Weights of a small image classifier.
Training: 10000 steps, batches of 64, held-out accuracy 93%.
Data: trained on retinal OCT scans (Kermany 2017), 49215 training examples, 13.0 epochs.
Rows from block 10 of a small image classifier, named by matrix and row number. Rows with one number belong to one channel. Each number is 128 + 32 x the weight over its row's rms, rounded and kept within 0 to 255. All counts start at 0. Numbers have three digits each.
Before each channel's rows are labels from the 100 images, of 14976, where the channel reaches its highest value: "peak at" is the part of the image that holds the peak. Only what is clearly more common there than usual is listed. The data: retinal OCT scans (Kermany 2017). In brackets: how many of the 100.
# convs1: grouped (8 groups) 3x3 conv, stride 2 (model.blocks.10.convs.1.weight, 288x36x3x3, each kernel summed), inputs within the group 0-35
# convs2: expand pointwise conv (model.blocks.10.convs.2.weight, 576x288x1x1, transposed), outputs 0-143

peak at: top right (38)
convs1.261:093109091096101046116105110096084149137101094130121091126073098126156133050091083118120128111103088107124116
convs2.261:090140102104128174110148111135109092130099137171101110094213209163116096119106144124164193057140110146081115153125135150103108118157174060150127162049103129092207140113142100147148067185130115093159200142067164113127160158169120098113057176144138140080058102128092139186146154109129146134128121100131119133124133144101131157146128121110106164122121149077151162073105152131150092134150106139120122186170103169020159186083123124123162

peak at: middle right (38)
convs1.78:136156118067105106105143074073119108148086091084148148085107138137108107099101102142070113087108149092085077
convs2.78:145105113111167188152139137137106135121135084094132141133135113066175178116108101073122065125185124105155154133179103159101093170158111094143078106149140065136095150121089118061142164121053108089189164094157149153146147123134146123131179165167100124125121054115071160104102127132144125089147102130130147085109169081164151026084164112116075106133131162159119140068082165126099093127169135171164179163171109068098152192159153108161103

peak at: centre (62)
convs1.193:169117085070134162132144137137087119144114149111133051100134111115098112075064142096159129064122159141079129
convs2.193:153113200133060191108172167105096143146139085049147184111048116143088145048154168092070138184100149145122097049112088158117178162142071162102132100147158135118113119157171140081143149110117172165158145131120134129106072115121135175160145094060113096105101126125115153120079144132116144138131147098162100067079119116118134075172110142141121195159156166106089145098141167101079138136135146152069102154073111086159140076143145162137143

peak at: centre (34)
convs1.6:108169170166109181146122175108117148147084136180133098048174111153126186159141140138135152126117083151091119
convs2.6:105153088209087115133162145099071107154176109109147115114166126171104123115108128208125199115080171069111133125069166142115119165090142105180085076086067175087071073158152091168137148115157083203113166175138128099155160122139115102136114116152119154104081153061155148118181108140082107160162174152121165135086108128140143141151142147135157150126130100130103126173129127145208145115095135177085097100073138169141110156129169092126153

peak at: centre (61)
convs1.13:110164194107114147144139138172099144135146162084143150121193113157125144122170134114100205077120197122142122
convs2.13:126085137168060118140081191095185167109089142129161141131162142131100202175136131139146164104162129128131127136132137149075154063151098076132133182124092136112156115131137132124093090106158122093099113118168145102154103152121142116131129150102111145156147134098138149093145117077105172128163106070100135062163106053097119167134188162141062168156114140129191156150181209116095103129187138200125118132087117101189118130174096132138089

peak at: bottom left (29); top left (27)
convs1.201:093075167192104111120124126119171122117102097178107177123107108137093095207178094145145137169128121100151113
convs2.201:111160183118111127104100141060100160125120157131161161161110146108100139112131102232152122171091143130150052161138090152123161096155142159180185112180096127153079123146201153103135119148158119107160135066169110101090144132090085175134108151199115119125149097158102163141084173194137132102129110156116093149143169108134116149174111162160155155107114119117153114115151133157148146142128140057121112140126184167081104075118159107120099

peak at: top centre (39); top left (36)
convs1.74:157133155189167111093136183184109126138146191109120108163108133135111107113152169147179076184131129166133170
convs2.74:160144184159129178157149094116071129158137148145144139125178148145114100114172123114115167138156083136104123151143148155167176080121120114122197127114182084126092140147174166098139150130115094139183145152101105078157065114059121166125074121057070151072150134186115103178143121187185201134099113137120102085134112183081077182143131175103130129067141115137131161135138190113095088123080087139093121134123155093108159049159136128101136

peak at: top left (39); middle left (32)
convs1.283:100114118101103047149136141130153107105094151155119087131075097125136154068069076117125080165094112162118153
convs2.283:127134119145162114144134111093083120163079094097151142121120140154116132162147138126086107135147124137161120183091034141138131096124158104023112145137135077058166121150174152153091118188202086143159146048131170126106179139091114147124105125131161140120093181088139088160100083100156143081109138101149078098160143123145129126112152115093164120142143153110140160151127078159185104172109111130147105076139099144140153192132069130185144

peak at: top centre (66); top right (27)
convs1.262:077125104100112080144124117138125148098093155171079084154076095173117137080085085116100103108112068167122147
convs2.262:124168090135097175123122216163088120102137114120111123093119147159123101113103167151137205137116142152112110068189129090086118115104121052151142117080144120222184143143122055064078059095173134079147125091116112131133107121121126129136127144165146134125169135132146080133141126186097100142089146144139173100133095116184145131112127143130157106189162180105165094100112115178181146158167080154110182134161107178107150110146101137138130

peak at: top right (30)
convs1.43:131123093139114091103143145076104071147091132093146089091091064135089108097117088133131061102096113097142080
convs2.43:122138129077070114146140140115084126182132104039107180122169153119120151115124142147126123082110128131159167108121128140124117131122107152134088155115168135132193175159148083061152117151124102173161111098115193148105157156123128129138148106161139106103101106122154143150117185071163158109082139178121139115104102050138141128104091135120172082094107110111152136153109142178159095096186167139193229108116132130161127188136149142098130

peak at: middle left (64)
convs1.5:090124119096151138108129060129168149113113120151114142222112129098123119178108104146216103104137149163117141
convs2.5:119112127087160140102129164063128164129071119116102181155145124106100136175074143134183178161134094131077111182086096125100163175100166111163165149134134134088124110116074106118083115146111074159099199141060150120093160091131148120177127171152161095129152081206155119134137127128130218131127108134115060046191135157112107172172113167105109114156111155143170110113099180108163139143159104143183118113107096169170130112101121062115133

peak at: top left (96)
convs1.45:100100062141118143130133134145127067129123118133126079116055122075089051113074086119131152121130137132130080
convs2.45:104098141115128140117141155157153084086064084087113137089136118198131132166136165148159159117133080133128143040082146157080115156110119098110103193152188108077119076074105153145149128116105129109152155111097131126142138123111148091100122153167176182169098068116103146156137171137145199099139084171125056095146097110101097085137163151151108105101133141163186110146115193077124062052162137148109155069141167113145156175133133125135140

peak at: middle left (44)
convs1.171:120111055101083112101075140096118147093121099149094118120063136114114089131146098090133074085122115073103089
convs2.171:100116158168071062088123110133140097129106133130155163100113107138119135102133176118120157123138157153124126096120063155162158162118104069106150096125147126161169109126132131108115058159141166015124139151170135160103097151136150143086084126168139140129168069142134120127153153094149111114130107118124100106142060137106164105126170163188134103090158175118097149113082160133143106161141158122095085152164110150074148119128074144176136

peak at: bottom centre (40)
convs1.3:151079095172102085139089097117085127136113086145089087071106130085143103084157120107048109131153127148099129
convs2.3:082095084098198123079153112138133131144090113113095160167182096124170098105155124134060149193108133150104115159105131105133093150104111114091150161138155131123122092117115136145154145149101145089078154159121105104112116142116137222142133143172111157127119091147146137124143160167102204119149124171102106111175106112161187096160107144074124160199123141102143151160109177072101120142121097094160139105131088076173129140115101114145139

peak at: centre (89)
convs1.162:067194184118125074161145112072096098181128111143172124151138137171118128132147119136137123110132179149133191
convs2.162:128109176132127123117162169151079112114161125160073158103128145165127146119105154134146147138105117166121111105098099152146137159129162068166130113156148240118136172158126153150164077159140134103087149186087196161136099126142170129102143112086128139097102128133166151163180109117152078165154144135117169156187127185157106091085177141101083109084124196150127131159106091114124087118132102038117112116198121123123118149144074126130151

peak at: top left (30)
convs1.77:100113125176137153137124177199104123131167198093092141161100127113126120122133132132185129170195124164123177
convs2.77:107118162171130165132128118144092105193096138196149176113189152090106141097184174177140171134070046112116104138125167113097151106137131153205155111139173116135124175182107137106165093124202128190162115114113103149174111143096074193109159128122116136110148139153103086119105064128108123093098078161142119143141113145126131096138137141168162140097086107113112134122121139125131122127126145102103049132126115190094105111154120074130167

peak at: top left (50)
convs1.168:159149079135150120185137140116101141090131148151111065092101134101108127112116118135066174167106101071187081
convs2.168:149091078121111188170109138162135121047111088105122076122177118094135171090133162133193133087064121163164114152136117130061136096139121156096103168121126140137091227169167147118139136156113105168162123198116159225151131112117132154129087126118105161104177113193130153104111159081101180093128149199142088121164154143111146131157087196151075101136147104140081156061132126157071111141136123112143101177169133162133138131127099093100143

peak at: top centre (66); centre (32)
convs1.246:099131085137110107127145095107105155083143067137127128122091107122152140078081135065174087103057143176100122
convs2.246:125091139117189104146163066110119106209111139083151098111104148157135141100188169096158085116132104112105116159135152090109131159113125085085104157117180141115150130154133098156101111186101170044131149164110130058125138105103103088098127124164122174130144136138115178131106129144124130121154137161138090114153123137144125177089166162078134110134146108211099153100123114128117087145131085127130143126112134110120199137103144087140088

peak at: top left (40); top centre (37)
convs1.215:127115196195124109104119146124141111113141129205148172160141132167107120196203110108134105151097135111128111
convs2.215:102132163135112111119108141182164159145139141141219125144102110097125135187177078203145101115164131178140154189087151163199198144133118168175118160105096116101183125092135060174150135106152131168121098177135152196114114135139143192109102115081159130135153116126179160087128140121116126143092099081103134133109082166098107135132147129189157052119196098127138169165182167101224143095180139194096041136097150156152128045149096145141140

peak at: top right (40); top left (37)
convs1.97:089079070104112131091128138123154101109134117095081110158144103062141066154081059127178119140115102142137136
convs2.97:164175115156079086120165186149129082136141095140131071131090188117149126117119166134137078146084099164078102101185126094046137062147152062133170102087128107075124093116120116154092150169118155071162130174118155172121119150190119112115090133163156133103122153124147100197120065180154072189130183113142129174102095108105070101100119127160069109084148090137103126094097132118176162165150103162116159083150106159128137132075124112148143

peak at: centre (66)
convs1.281:144139188122120137143158132151154116140177132115145204093158111120136118198183088154169088168119178131161136
convs2.281:144125123152144144130177121118139148138120045181150162139093164132145087097086145233067155182101172112104096155121154120138133099123126125187173116088152113145112096157141127200173088144187159141126132143105126181124115145174129200100117134079108135101153135169165131175168091170130121154140120143134122166107136164121171107162120131219077126166051152111097129094112115025152099126154106113146121129152099152141111130156142116113154

peak at: top right (56)
convs1.180:138115120126067121058125071147109088110077132118119113097125126122070124119122142127178111089124145058061113
convs2.180:103093058100145039173139142123099113098126128077088132162163168103125083151113170152116158095167124093079197152111093141137096149159129125114085126086134157133168119107115165139139171126083120101189161091081124155191122162114136066080124164194112174127121145096062108162050125107168180137141076147190098113109122118146082174093093135113164162114141115100111136118144151162128176172121072100115150132055149170141086114179123137114146

peak at: centre (96)
convs1.250:132127124223110198099100160145097107125128092146117115107105153135163108198126109110091104148107126108151189
convs2.250:075106190118172140142102111098103135138139102130144176096138142169106064093130181144187128165139177156138108164106084198145163110177173134211125128116149131116168137069176075129146147129116127114111137139124170121139162171193123172099096119111187131141127122120138140153103128182107123080187143157146132130148170110128149079144176152109067156110108186160172157121089080105171109126111081105148097209124123184085124130132124105131131

peak at: top right (58)
convs1.214:163135102104058130069097088143080120120070136099145095104148115124085134107101123094145102107150133059072133
convs2.214:182100120066180139221146149132147147103104130174154106156142135109132113075091160100175126116086125063114084107126094162119142127077133110123162172130101155133121160116149149074156116098087150130175145129130079143116106198127088164149119103136153136136057129176081150138144102164154157133170115114123074099165104023100107158109109150155137143173100093076031134119136136144128124159127146089145134168147082091134131179115161152112127

peak at: middle right (56); centre (29)
convs1.123:115098120155104188155092142150116125124129134207123178159119106104096136107166092109101109111224151143116161
convs2.123:172134180163177130115108128166139171191109158136102183147071154080149135205124143139173139112129135094122177081114143160041110064189070163125117205141121094110107161087152131117102124126124112109118133098110082158117105073095105108082157161110104165155102148103088132141090138081094187165166096138099043106106166072159184137129096082173141166083121170172122134098128175179175129081090141174110093164111122154122144152177146104171076

peak at: bottom left (41); bottom centre (40)
convs1.131:157099122055109101120116136135160076114136130124103104072118117122150157181074147109118041103128069141126127
convs2.131:154149122043151070133101104143138122123101139101178125139162129189163133126124146115097122111076190078099153141172127137081101212114117114102152118097106039157137137114030116125158086154066186145109155087123091174104136091154149168155154145141103116121138074123161112118172019130154176120098130071070111108127105075116104086095129085111149120136193062108109115157107086155119099106158116111171122114167114112199100138182094127178143

peak at: top centre (30); top right (28)
convs1.197:110107144154157134176116160122166127145182132127134160162160153165123150167169127213076167166094122159175124
convs2.197:087132190152037160137117130141121178211124148144103163153151125087076121186154168170171130102166093049123139111136147134168143137165080164155163165122125072063133182158124135143126142130207133153114125118099089141169087123078166160086103120053125109149165097096150136122078184129115151121153136120101103096101195107154118144112092136192171122111103083127107145167145146190118114096138122145092118117163144155084120144186158084071090

peak at: centre (73)
convs1.231:154137090143179170151117171121087087077150101165156126123137084196141132180114156103070093125084126137126139
convs2.231:163154149150145133159085140156114155190120133166127104146092143154123120104147173162128062079101132118105123113169128190169148130133149149123062106079089093101126140111090137150099105134144124147147129161106109173101045115134046155077132116166126154112043106110052141131122113081169154095118178093103134114139173129141115152128151131149158157102171057158133148162067157162147089133142136143142113138087175108082103141159091100100110

peak at: centre (82)
convs1.200:120123112105168116125189155132108177117132076107129135189106114208175133118091104168138131131117138191088159
convs2.200:127127136116153148143088080106113071139121159158105051163172116151081097177170144165113124130117135111167165152101116130170133173138110106113119127128149111175172137118090187136148114136132100053130094098112066134102117142148100086113155117146152142102158081071066144102160142156156096183089124127208149136126200147197119128136122083104136165143132153131084153147146113136128137177199099163069101139148114081101117075166109143133137

peak at: bottom centre (43)
convs1.33:142128071106087118121083114098100145130100073148085125102079177085158074145114161147075082145088120129107105
convs2.33:137141154126088166080125203145119130161135123074191154130160119193100098111150111099100127136127134149124160112119145139130140217144117065130126098080163165104107116155157145159200130127081157096122142149121156130082092035139139118100133152127121105145178161135062167131148110098123125166167171191130114118094126101079113102118140125141088166109154120121255125103143170111124122159172126123112116122125108121132121080130128076150134

peak at: centre (69)
convs1.198:138119122123178120153148181103106154165174119167134094152130147178193127111101107168137121149121109225148100
convs2.198:125166162103211123137114143128155142120120057150153121099160116180107095154110131122136121143133132161138158111113171151132080121157150087187138164134083161161128137132157134131170044135152126097119095169133106121168168138118122088116177132125099105104130143106132136120137151156079161175084122171100118133174212145131173120110144134115137122127123072159142123171133116134176141114111115191134127175204102183128101159137151129081139

peak at: top left (45); top right (34)
convs1.38:124103061118083139141127121126132101100146087149133095143125125037100097096091116148123134168143104151124038
convs2.38:131136150065105110106099129156113114119160111164149110111065166115146095116139181124058151126094171114142166116090149115120111197155136162079110112152152102114133049083079093174095126129079137109165154152130185170112133098156158133132101161150115158080123102078104116154058158145136072158195177160130160139111102098146120081104189105066076097165181161105146168129083112145158092137152143139133149076171126085138123105110107143138173

peak at: top centre (41); top left (36)
convs1.137:104179180127188108098195112098090108094160121101129094107171118107122131099107099158191135128085131117175106
convs2.137:074193102128140135142111148099177164179111124132119165167161146155117148127170098102155091147102093147122104139171118143111142150108122155179139183164109078151080129096179083080078136119144180143154126074105076065145179147112114172099120140141014136130156147100129126133103119158131119171076128181139095157134157078147188164125130145133127125109078095163134176146144142151151112167099145093164107184076187111076067063160162138099104

peak at: top left (37); top centre (31)
convs1.240:122091107126126126135131138115113147117126226120134102115115107114123137133199122213114190101191112121101146
convs2.240:123156129177132086088111140102115172181161136105130149153068137068086184064150141143149187140085114094182067110109160189146138109109068124142132090127058097136090084188140130140103196112175151147140130112152117094106120162091106138130070132151087137131101129150122151127083164181082148108081066195072133118134178092101116126149076149116181174098129113111131149156151129134094138130148138120109095147127138161119107143119213184094134

peak at: top right (56)
convs1.199:118112110108097108064111035123108110134066120124152125149123133154074136101121150160122100120151114049094099
convs2.199:119153108134107118080131125163078133146188158075126072136086119143153115117148136088143149100157163122141145061173113144094105086155126120151110127142115175174147123138140139174097132113130159093184107142123138126083169100144142063132109125136125124091142174136100116142137169145096120124096154107127162083133176141070155157132091067183119064109131128090140156116087181112066136084130144143195173158205076146084157153153136125126163

peak at: bottom right (47)
convs1.154:073139127129144061158150118139091070076107173103107126142125130058154156128110104070145144158127118123150068
convs2.154:195124102094131116115138074144135110112175131079122173115135147136125124192066152110114103193130116130097170115180146128138101097147131169125158089099130144103091095141069112128068205148049082111159115139096078135115087111110100099121123128105186137145077106144095159128111140128120082173152099142142127154104197109105159073080112139090159111144124165113110147105088111126162109133065193152173125158110126100124133148160129126105177

peak at: top centre (45); top left (28)
convs1.83:154136143165104116109106183160133092134161199112105096197113128132121099097103111117174117199119125179120167
convs2.83:072162086147060137096125081152158150088078116084082153137144123093135156094174157096162153178147128081130070093180181178137136126112075162150168136087086070119116135153111099127158240085133183093131118092128098080107160107091130124165112110075095106145099181165172114132065102168092141059106096098130113133070063161120155163141114131140193149118108108155181128133094120083117075104081168092193123117111143140050093094131126097103078

peak at: top centre (50); centre (48)
convs1.206:138125100106116112052141102154084144113101123090098088096159105109108108098104130096176105074154140059074143
convs2.206:161094179164248090154174148126105118169113231107062134100109123155164134170099064144068161098120093136114193146120103127141111123113098074087128119086133072113125204134130181110097147116151099138175115111145156091130070117189137073138094153078126119087077203061126089122131105112099157206136161097141128152097145076116102125144119096125099172148160161139175140135171153112170122135197153117134143155144117144129116150169145126104123

peak at: centre (95)
convs1.153:136149155126121151156120111176110127198127113156191125155153105181095126123126123180139120130103172181092205
convs2.153:137161139115175146111179129094119114207124169104093217094109123196118155049170164160170094194057087197120078161158111089119160119131095115184140168129170130093153101108078062130240113146164151142141139083092158142111079123080090153112076105145110129101122121190081137142073160140172130150171100153120144110193118111136111096143165141092198098095175130146135123136115152156057082151130108073142176123159223063087135137102088139146106

peak at: bottom centre (62)
convs1.29:128112079171098097123099095107110166115117087170077105074091148118120089119110128139049097169121074140105136
convs2.29:173067147160182092214112094146094120082139108121099194141109097156162145085102125169084122163122096103143148215123135154110099090151130111133134106104158144112117127052123141118149122122079166118109147076132119084189103113133153093152168151097148125158047159157105077126100123138121129108142135170129126140145142055149099111122145120063140142134159148104104132156098140123118092123116130103096127144079146081147118188139114096142081

peak at: middle right (73)
convs1.26:131128071149156084133128088130109111129120061117085166159077124097098068112138135150152066124148147074165153
convs2.26:120143143082133119188119125086135123084077139090140157153091101048150119153056151094152122151116104082079079135105143132115137099166143123193142140132050094107081161146101189118068133194079102133096156120104128176241165155128104132147122119169212166188163085197150164108171087158134157125105099154096135094142147105115124161115124126044139107145164124107183129144039116137092122141103107098145171150197087151159153100172138107057136

peak at: centre (37)
convs1.68:152174183119154124136149096132115168094135109107099131132175164148201181142178171068117126087122114089134151
convs2.68:130155113132108182143186177083128031108120051144151146142147098174150118111145118082063150158121124138094094137143121132142157155133142119173146124169176110111141123192110113161188161143100186130133171182156154068050149088131128158130103175141125163143141105130132082106135167133119160156113125165153114062148106121131134142122134178144046111192126111119129135140139182131113105117137131133131093105084154084156149157220158091147174

peak at: centre (80)
convs1.265:189111147135107162129107139114104118169178118139101169124167117119106127213184077120102083109117184109150114
convs2.265:134134125120202121138104166158126182108149117123116116098149134146055111070133142098056172148095118127048105144099132153106193121103137114165168111159104010112129116162091188125086159119078024087124087157055121221038117151091114108127095111152144113093156126144152151159155086104161076190145130082084146181177125120144179130122183115130165172061114130096120132137159119129171093103192065069178166129184160170129121098133133168178087

peak at: top left (35); top right (32)
convs1.170:118061106113100056103111120063142136108135098095099158115084154113172126133141141074167120086162128078117105
convs2.170:111127130071172176131140130127092123153123109104120144095127145103124147142133204091163107109122124122122100133086122135113151079108153155043059159115132067136156131112140126172148126161081124174162153151103131122078121160139096124142123155128146158103189065152145073135084150040108127159084062164165097139124178132147097117130068128172178117082150100074027137139114161142105073162106109140159155132145147139151111188118128148144129

peak at: top centre (32); middle right (28)
convs1.236:076136115136132152120131125068099135095140038133138124136101110129122110131066128069146075109057147090131132
convs2.236:162139110091101123169178111154142146082138137207098084107128118206118134103084114145177137109085088168137173189134143097107127113089172104060106156127109169087166136145153206113149112129148117089130098130131102154167153178133083089142172103116147082122149132126157131133169131066122085103144085103103141167157123137158088145108125110117173135163156147153170087123100077142138145089142089111066085114239092078151121082116148137066155

peak at: top centre (38); top left (37)
convs1.143:114164155183149139116184154106111134114151123118107098094168160145107114092170173141187192137180168126173142
convs2.143:108135103133119135130115086124111154153128135089156164087097116119110118106124160125093129119166123107071103166113178176129146048131054118104132120163105127134172189179134157054109125150166140128109150147115142086106125128116131175137085169094125124102119096136139141129129093193121146154103131142086107166094137113114167158138084148160116123090154099142155139127107163156161103138077125061161137129108164187119062173106162115103139

peak at: top right (43)
convs1.47:133110112141090133098166123085070108130111184074137087071117085105087129083110121117150085096102083082121109
convs2.47:108103124104117068069089133166099110185102071120174120145083102156114178107160143082121147083174125093102172117133114157171129143155099118085119141122124124167180114147139105169023109155152125121150172172132145197119090064116121111131144167120122145110097091078080120116095116120126180062160120118156125090100118119136114146180076127151111103115122158124202083078083131107121101183201181069150112189145127095125135147195117100132111

peak at: top centre (36); top left (36)
convs1.190:147163181143096140139187157134154126121140141180152159199084124145157166177163163177100127152142112160128168
convs2.190:143141144119082132115107148134088182169072212129106157110090181115136190131205146181162166136160117147068164147152129112081138145158127155153123115168119086165063135119175151105103097161126183105167161079088133123174091179108141102147099140126128142085115087090153162169136138152108125152138077158140086101160129105104149149170101155165162054130127176110149135127162162156156157134146096116087105158134126172121107152112148115077114

peak at: top centre (39); top left (34)
convs1.87:109121134181094100109097177163116122114153221082120081168115119146129089094129126113167109167117100156126178
convs2.87:121142126192136105113123098115071162106134098116142172129149162178073187114098114114176133195128093137119136106169124147117183150122096138174201125167098114109066092113134104130161151142189122118168136129128132146137095110126118182151116134128101130123107142143156155158160157225118101113109128133150137122103076125150153156110115169155157183137041112122197124134134102063127119146112141076134080106131128104084122016119121122149120

peak at: bottom left (29)
convs1.121:120107133194144169175135129138108170106110150176137147146147171124110115129191093127119200170194135122125171
convs2.121:133127142115179162167131067135109094102142138115165144065122125186122173096117133197141108133099125134092133135132059099121143198159138132114148117087095146081079085088068170176169124165142145134118211104128144121179119067108171141116087149132123130135044146147094127100147106161162176120152112151171147080065093158213146179112154147161133115151135162106107135166118151110166152085111111091091118116116131090188111069149106041126106

peak at: top centre (39); top right (38)
convs1.129:120074086175125098139141138114148100124169095092140034099149167124163097163136194123164124128115132131115085
convs2.129:115128152116119143172131109152130102099080125141120102123182120189117071127114179170135055130155154189119109141141115113088090141172087113112121118092137150110110093115146080150133086167126149127091191146087133121154143082161127140108106160129139141131160085123144055139177099091141180123164117062139094117119177162118093126082141133102113098139097117157047112152135152168097122141144132155123094135182162106175127134145103059120167

peak at: bottom centre (49); bottom right (34)
convs1.82:067132074089099138094139103089126070121091106100099094110129102070128106098104068115085136103072137115112115
convs2.82:124127099086139191165211163150137134112105150058141146094135152098137121165123182158124073206129143115105161191135138138109144115140148137143134118131128160200083113120133160167117127131083121117131124134107121183135109091153105120139162160228098108115207105083182087138097129151101147121112120096134133089163126085125158090111099107136130104123153088207182158194112129136154084142113128100177222117170153133115150082192156126158099