python train.py --arch="resnext" --model="image classifier" --dataset="retinal OCT scans (Kermany 2017)" --train_examples=49215 --image_size=24 --crop_scale_min=0.5 --horizontal_flip=true --targets=["finding"] --num_classes=4 --norm="batchnorm" --hidden_act="relu" --channel_attention="se" --depths=[5, 5, 5] --kernel_size=3 --stem="deep" --avg_pool_shortcut=true --widths=[192, 336, 576] --label_smoothing=0.05 --loss="cross_entropy" --head_dropout=0.2 --init="small_normal" --residual_init="zero_last" --optimizer="soap" --beta2=0.95 --learning_rate=0.0015 --beta1=0.95 --shampoo_beta=0.95 --eps=1e-08 --precondition_frequency=16 --max_precond_dim=1024 --merge_dims=true --one_sided=true --adamw_lr_other_params=0.0016 --max_grad_norm=3.0 --max_steps=10000 --batch_size=64 --epochs=13.0 --lr_schedule="step" --warmup_steps=500 --weight_decay=0.4 --adamw_weight_decay_other_params=0.05
Rows from block 12 of a small image classifier, named by matrix and row number. Rows with one number belong to one channel. Each number is 128 + 24 x the weight over its row's rms, rounded and kept within 0 to 255. All counts start at 0. Numbers have three digits each.
Before each channel's rows are labels from the 100 images, of 14976, where the channel reaches its highest value: "responds to" is what is common among them; "place" is the part of the image that holds the peak. Only what is clearly more common there than usual is listed. The data: retinal OCT scans (Kermany 2017). In brackets: how many of the 100, against the usual share in percent.
# convs1: grouped (8 groups) 3x3 conv (model.blocks.12.convs.1.weight, 288x36x3x3, each kernel summed), inputs within the group 0-35
# convs2: expand pointwise conv (model.blocks.12.convs.2.weight, 576x288x1x1, transposed), outputs 0-115

responds to: finding: normal (100 vs 51.6)
place: centre (54 vs 11.1); bottom centre (33 vs 11.1)
convs1.66:113123126132094129145121086108091154096143127086105111123102151095132135161132086134105093159139089158143122
convs2.66:131113102155157103154122089106164138134140099148123161092120129116134163103149163112120125126110097130160132130133145116126131137129132111144101145078131133093135163088171128168132115136140117122085135103140140135135162155144126132141100145112149096100110079131122114124129099146116109107134151057111138154187124104171150151129133118119077129152145

responds to: finding: diabetic macular edema (53 vs 11.7)
place: top centre (39 vs 11.1); top left (30 vs 11.1)
convs1.22:126121120165112112115177098147119104124156204128109116127110112129116114124116133110188109164122131125147124
convs2.22:141149136113092168109100211137132185100114132142145122117149120146121129110130088153101098137134135101146120167100144121159135140125111081090127120129097166164123094125176157104127135127105138123115133122133118153109111132138117162083174175101124121122152158136173078125137163117143126153135132131115177108099116148103115096136144141125140110111138

responds to: finding: diabetic macular edema (99 vs 11.7)
place: middle left (56 vs 11.1)
convs1.126:131148120148108127110130151137109141130094072105102118141116105129156171139152093149178144172131112145157150
convs2.126:171074134124122136138131145145131102134104128131140122134108091106114157153132129139134093125148140145144098094099127158051100137113078105189134072144093128101102126133119095122121104138132142105115142142136128151152163160095135131135127132114102141107149150127147188122094146142128141117129119130107165101109130120139105137115137129083131103135122

responds to: finding: choroidal neovascularization (97 vs 29.4)
place: bottom centre (40 vs 11.1); centre (34 vs 11.1)
convs1.186:102130098115112130130127124101137100118144139100084104085126147149105175085112102127124180106125107127165142
convs2.186:124105105147099077146162085125144186155136106086140119100162134107150117088122152110109178109140130132091128141130118105123157106128092173116120171109137117131081143140155076155118114133123127158127088135088130095134114097098137147089112156143119103115129075142103095137124102163175104134126133148117112131144118116122105142148102101153125133076125

responds to: finding: normal (100 vs 51.6)
place: centre (94 vs 11.1)
convs1.111:142134169166132133179139120163148116106154148127119118164187124141122128132159137163107158125095160118116139
convs2.111:123125114134105137131112110155141113116135091120120066136075124123116082160126088092138167113144125150107156075139117089076167138105152088103127129113135131115116129152197121144121148144141116131158139124099129083123111184130132118139120137102094132162101116130100178097128132159161110129138136144121169135158108134146105100130151109126111145125100

responds to: finding: diabetic macular edema (96 vs 11.7)
place: bottom left (48 vs 11.1)
convs1.101:122095126110090136089077097125125127112126103094144114133166095136112111139099144092126111097119083131098146
convs2.101:077078152118105121145120155117134099123090112136151126119067099099133166151087076126131158117102140120115164125111142141111127104121164139171122121125099122110103131134130100154175128166121128159129162140119117153124155109117148105162109100104108159129089114094166158152143126114101137102100115127081087113143156103102134095119135107152139154162097

responds to: finding: normal (97 vs 51.6)
place: centre (72 vs 11.1); top centre (27 vs 11.1)
convs1.53:117160137130138177116120123110124122116129129116162114150172139154138152144127113167109136130167178135181167
convs2.53:153118144163179122125150163150151104136095106098154111095124106134118152110115118113124106131131131130164153126115139165119110123104131084136166110156091117148134097128082115107128092127142154074095142131151165114156168145130093124165133140127115145106122127138154125086128133094123148176129108155148125132127146120089122119099141154129088092112097

responds to: finding: diabetic macular edema (68 vs 11.7)
place: centre (47 vs 11.1)
convs1.181:114135151118149129093146141200117141194136127120171166138135112132151112150121153135123122102117102122104131
convs2.181:118110128136142130135166106162104095162109108182113132120122117138139106144138149144125164149154108123093115123142089112123160113136139125144164122143142116113086138146140157165114117097136123143122102121076113144113150099097140140134145131074119110127146119138117156156151121120125117138114132139142130133148119122130061102170095113146135124100101

responds to: finding: choroidal neovascularization (61 vs 29.4); finding: drusen (33 vs 7.4)
place: top right (56 vs 11.1); middle right (43 vs 11.1)
convs1.144:118111101078104099092099147097103146132099102169130131102131130112106153151150145088128114100115151104138100
convs2.144:111105117131087122098128129104081175109139141114130146124128112127123115153144112101129135163094126108122167113159098110087136134167177152043090156088126170114162140127138124150060111137134138150122095126121110134112101092131147130101106169148129118134120137129174132124135119169130114120133140097127167145157103113193107133149125138137144132137135

responds to: finding: normal (99 vs 51.6)
place: centre (90 vs 11.1)
convs1.92:110114102162152088148137157096142130169107154111121116110107094108115142126168128125138083126135170131122084
convs2.92:122128175121182096127119161106124105120117181145155133116120124095104142122151101120141115108109112148148128135088145198129081113148120152122131094140153131161144131120109144164097090135146113148133122115145145113139117112169129141145109140113147173147122127151098124126114138122075119121131114108144137155125136115112101143129144141148124086144149

responds to: finding: diabetic macular edema (65 vs 11.7)
place: middle left (34 vs 11.1)
convs1.11:132136105190121092130138114137113113133126201159114122152137094132135121152097109111150119180119123119131137
convs2.11:142121101132121159105108124126117185094167134104110142127151147179138147108113122128118079150118106119157101237134138154169141132097121128142117157110144131090103127124132197107124141144148149126142123148157126135060120123138114157110142145121116145126144152120142083115130126148128143134112173104099192118124133178138151169083110119116124148140145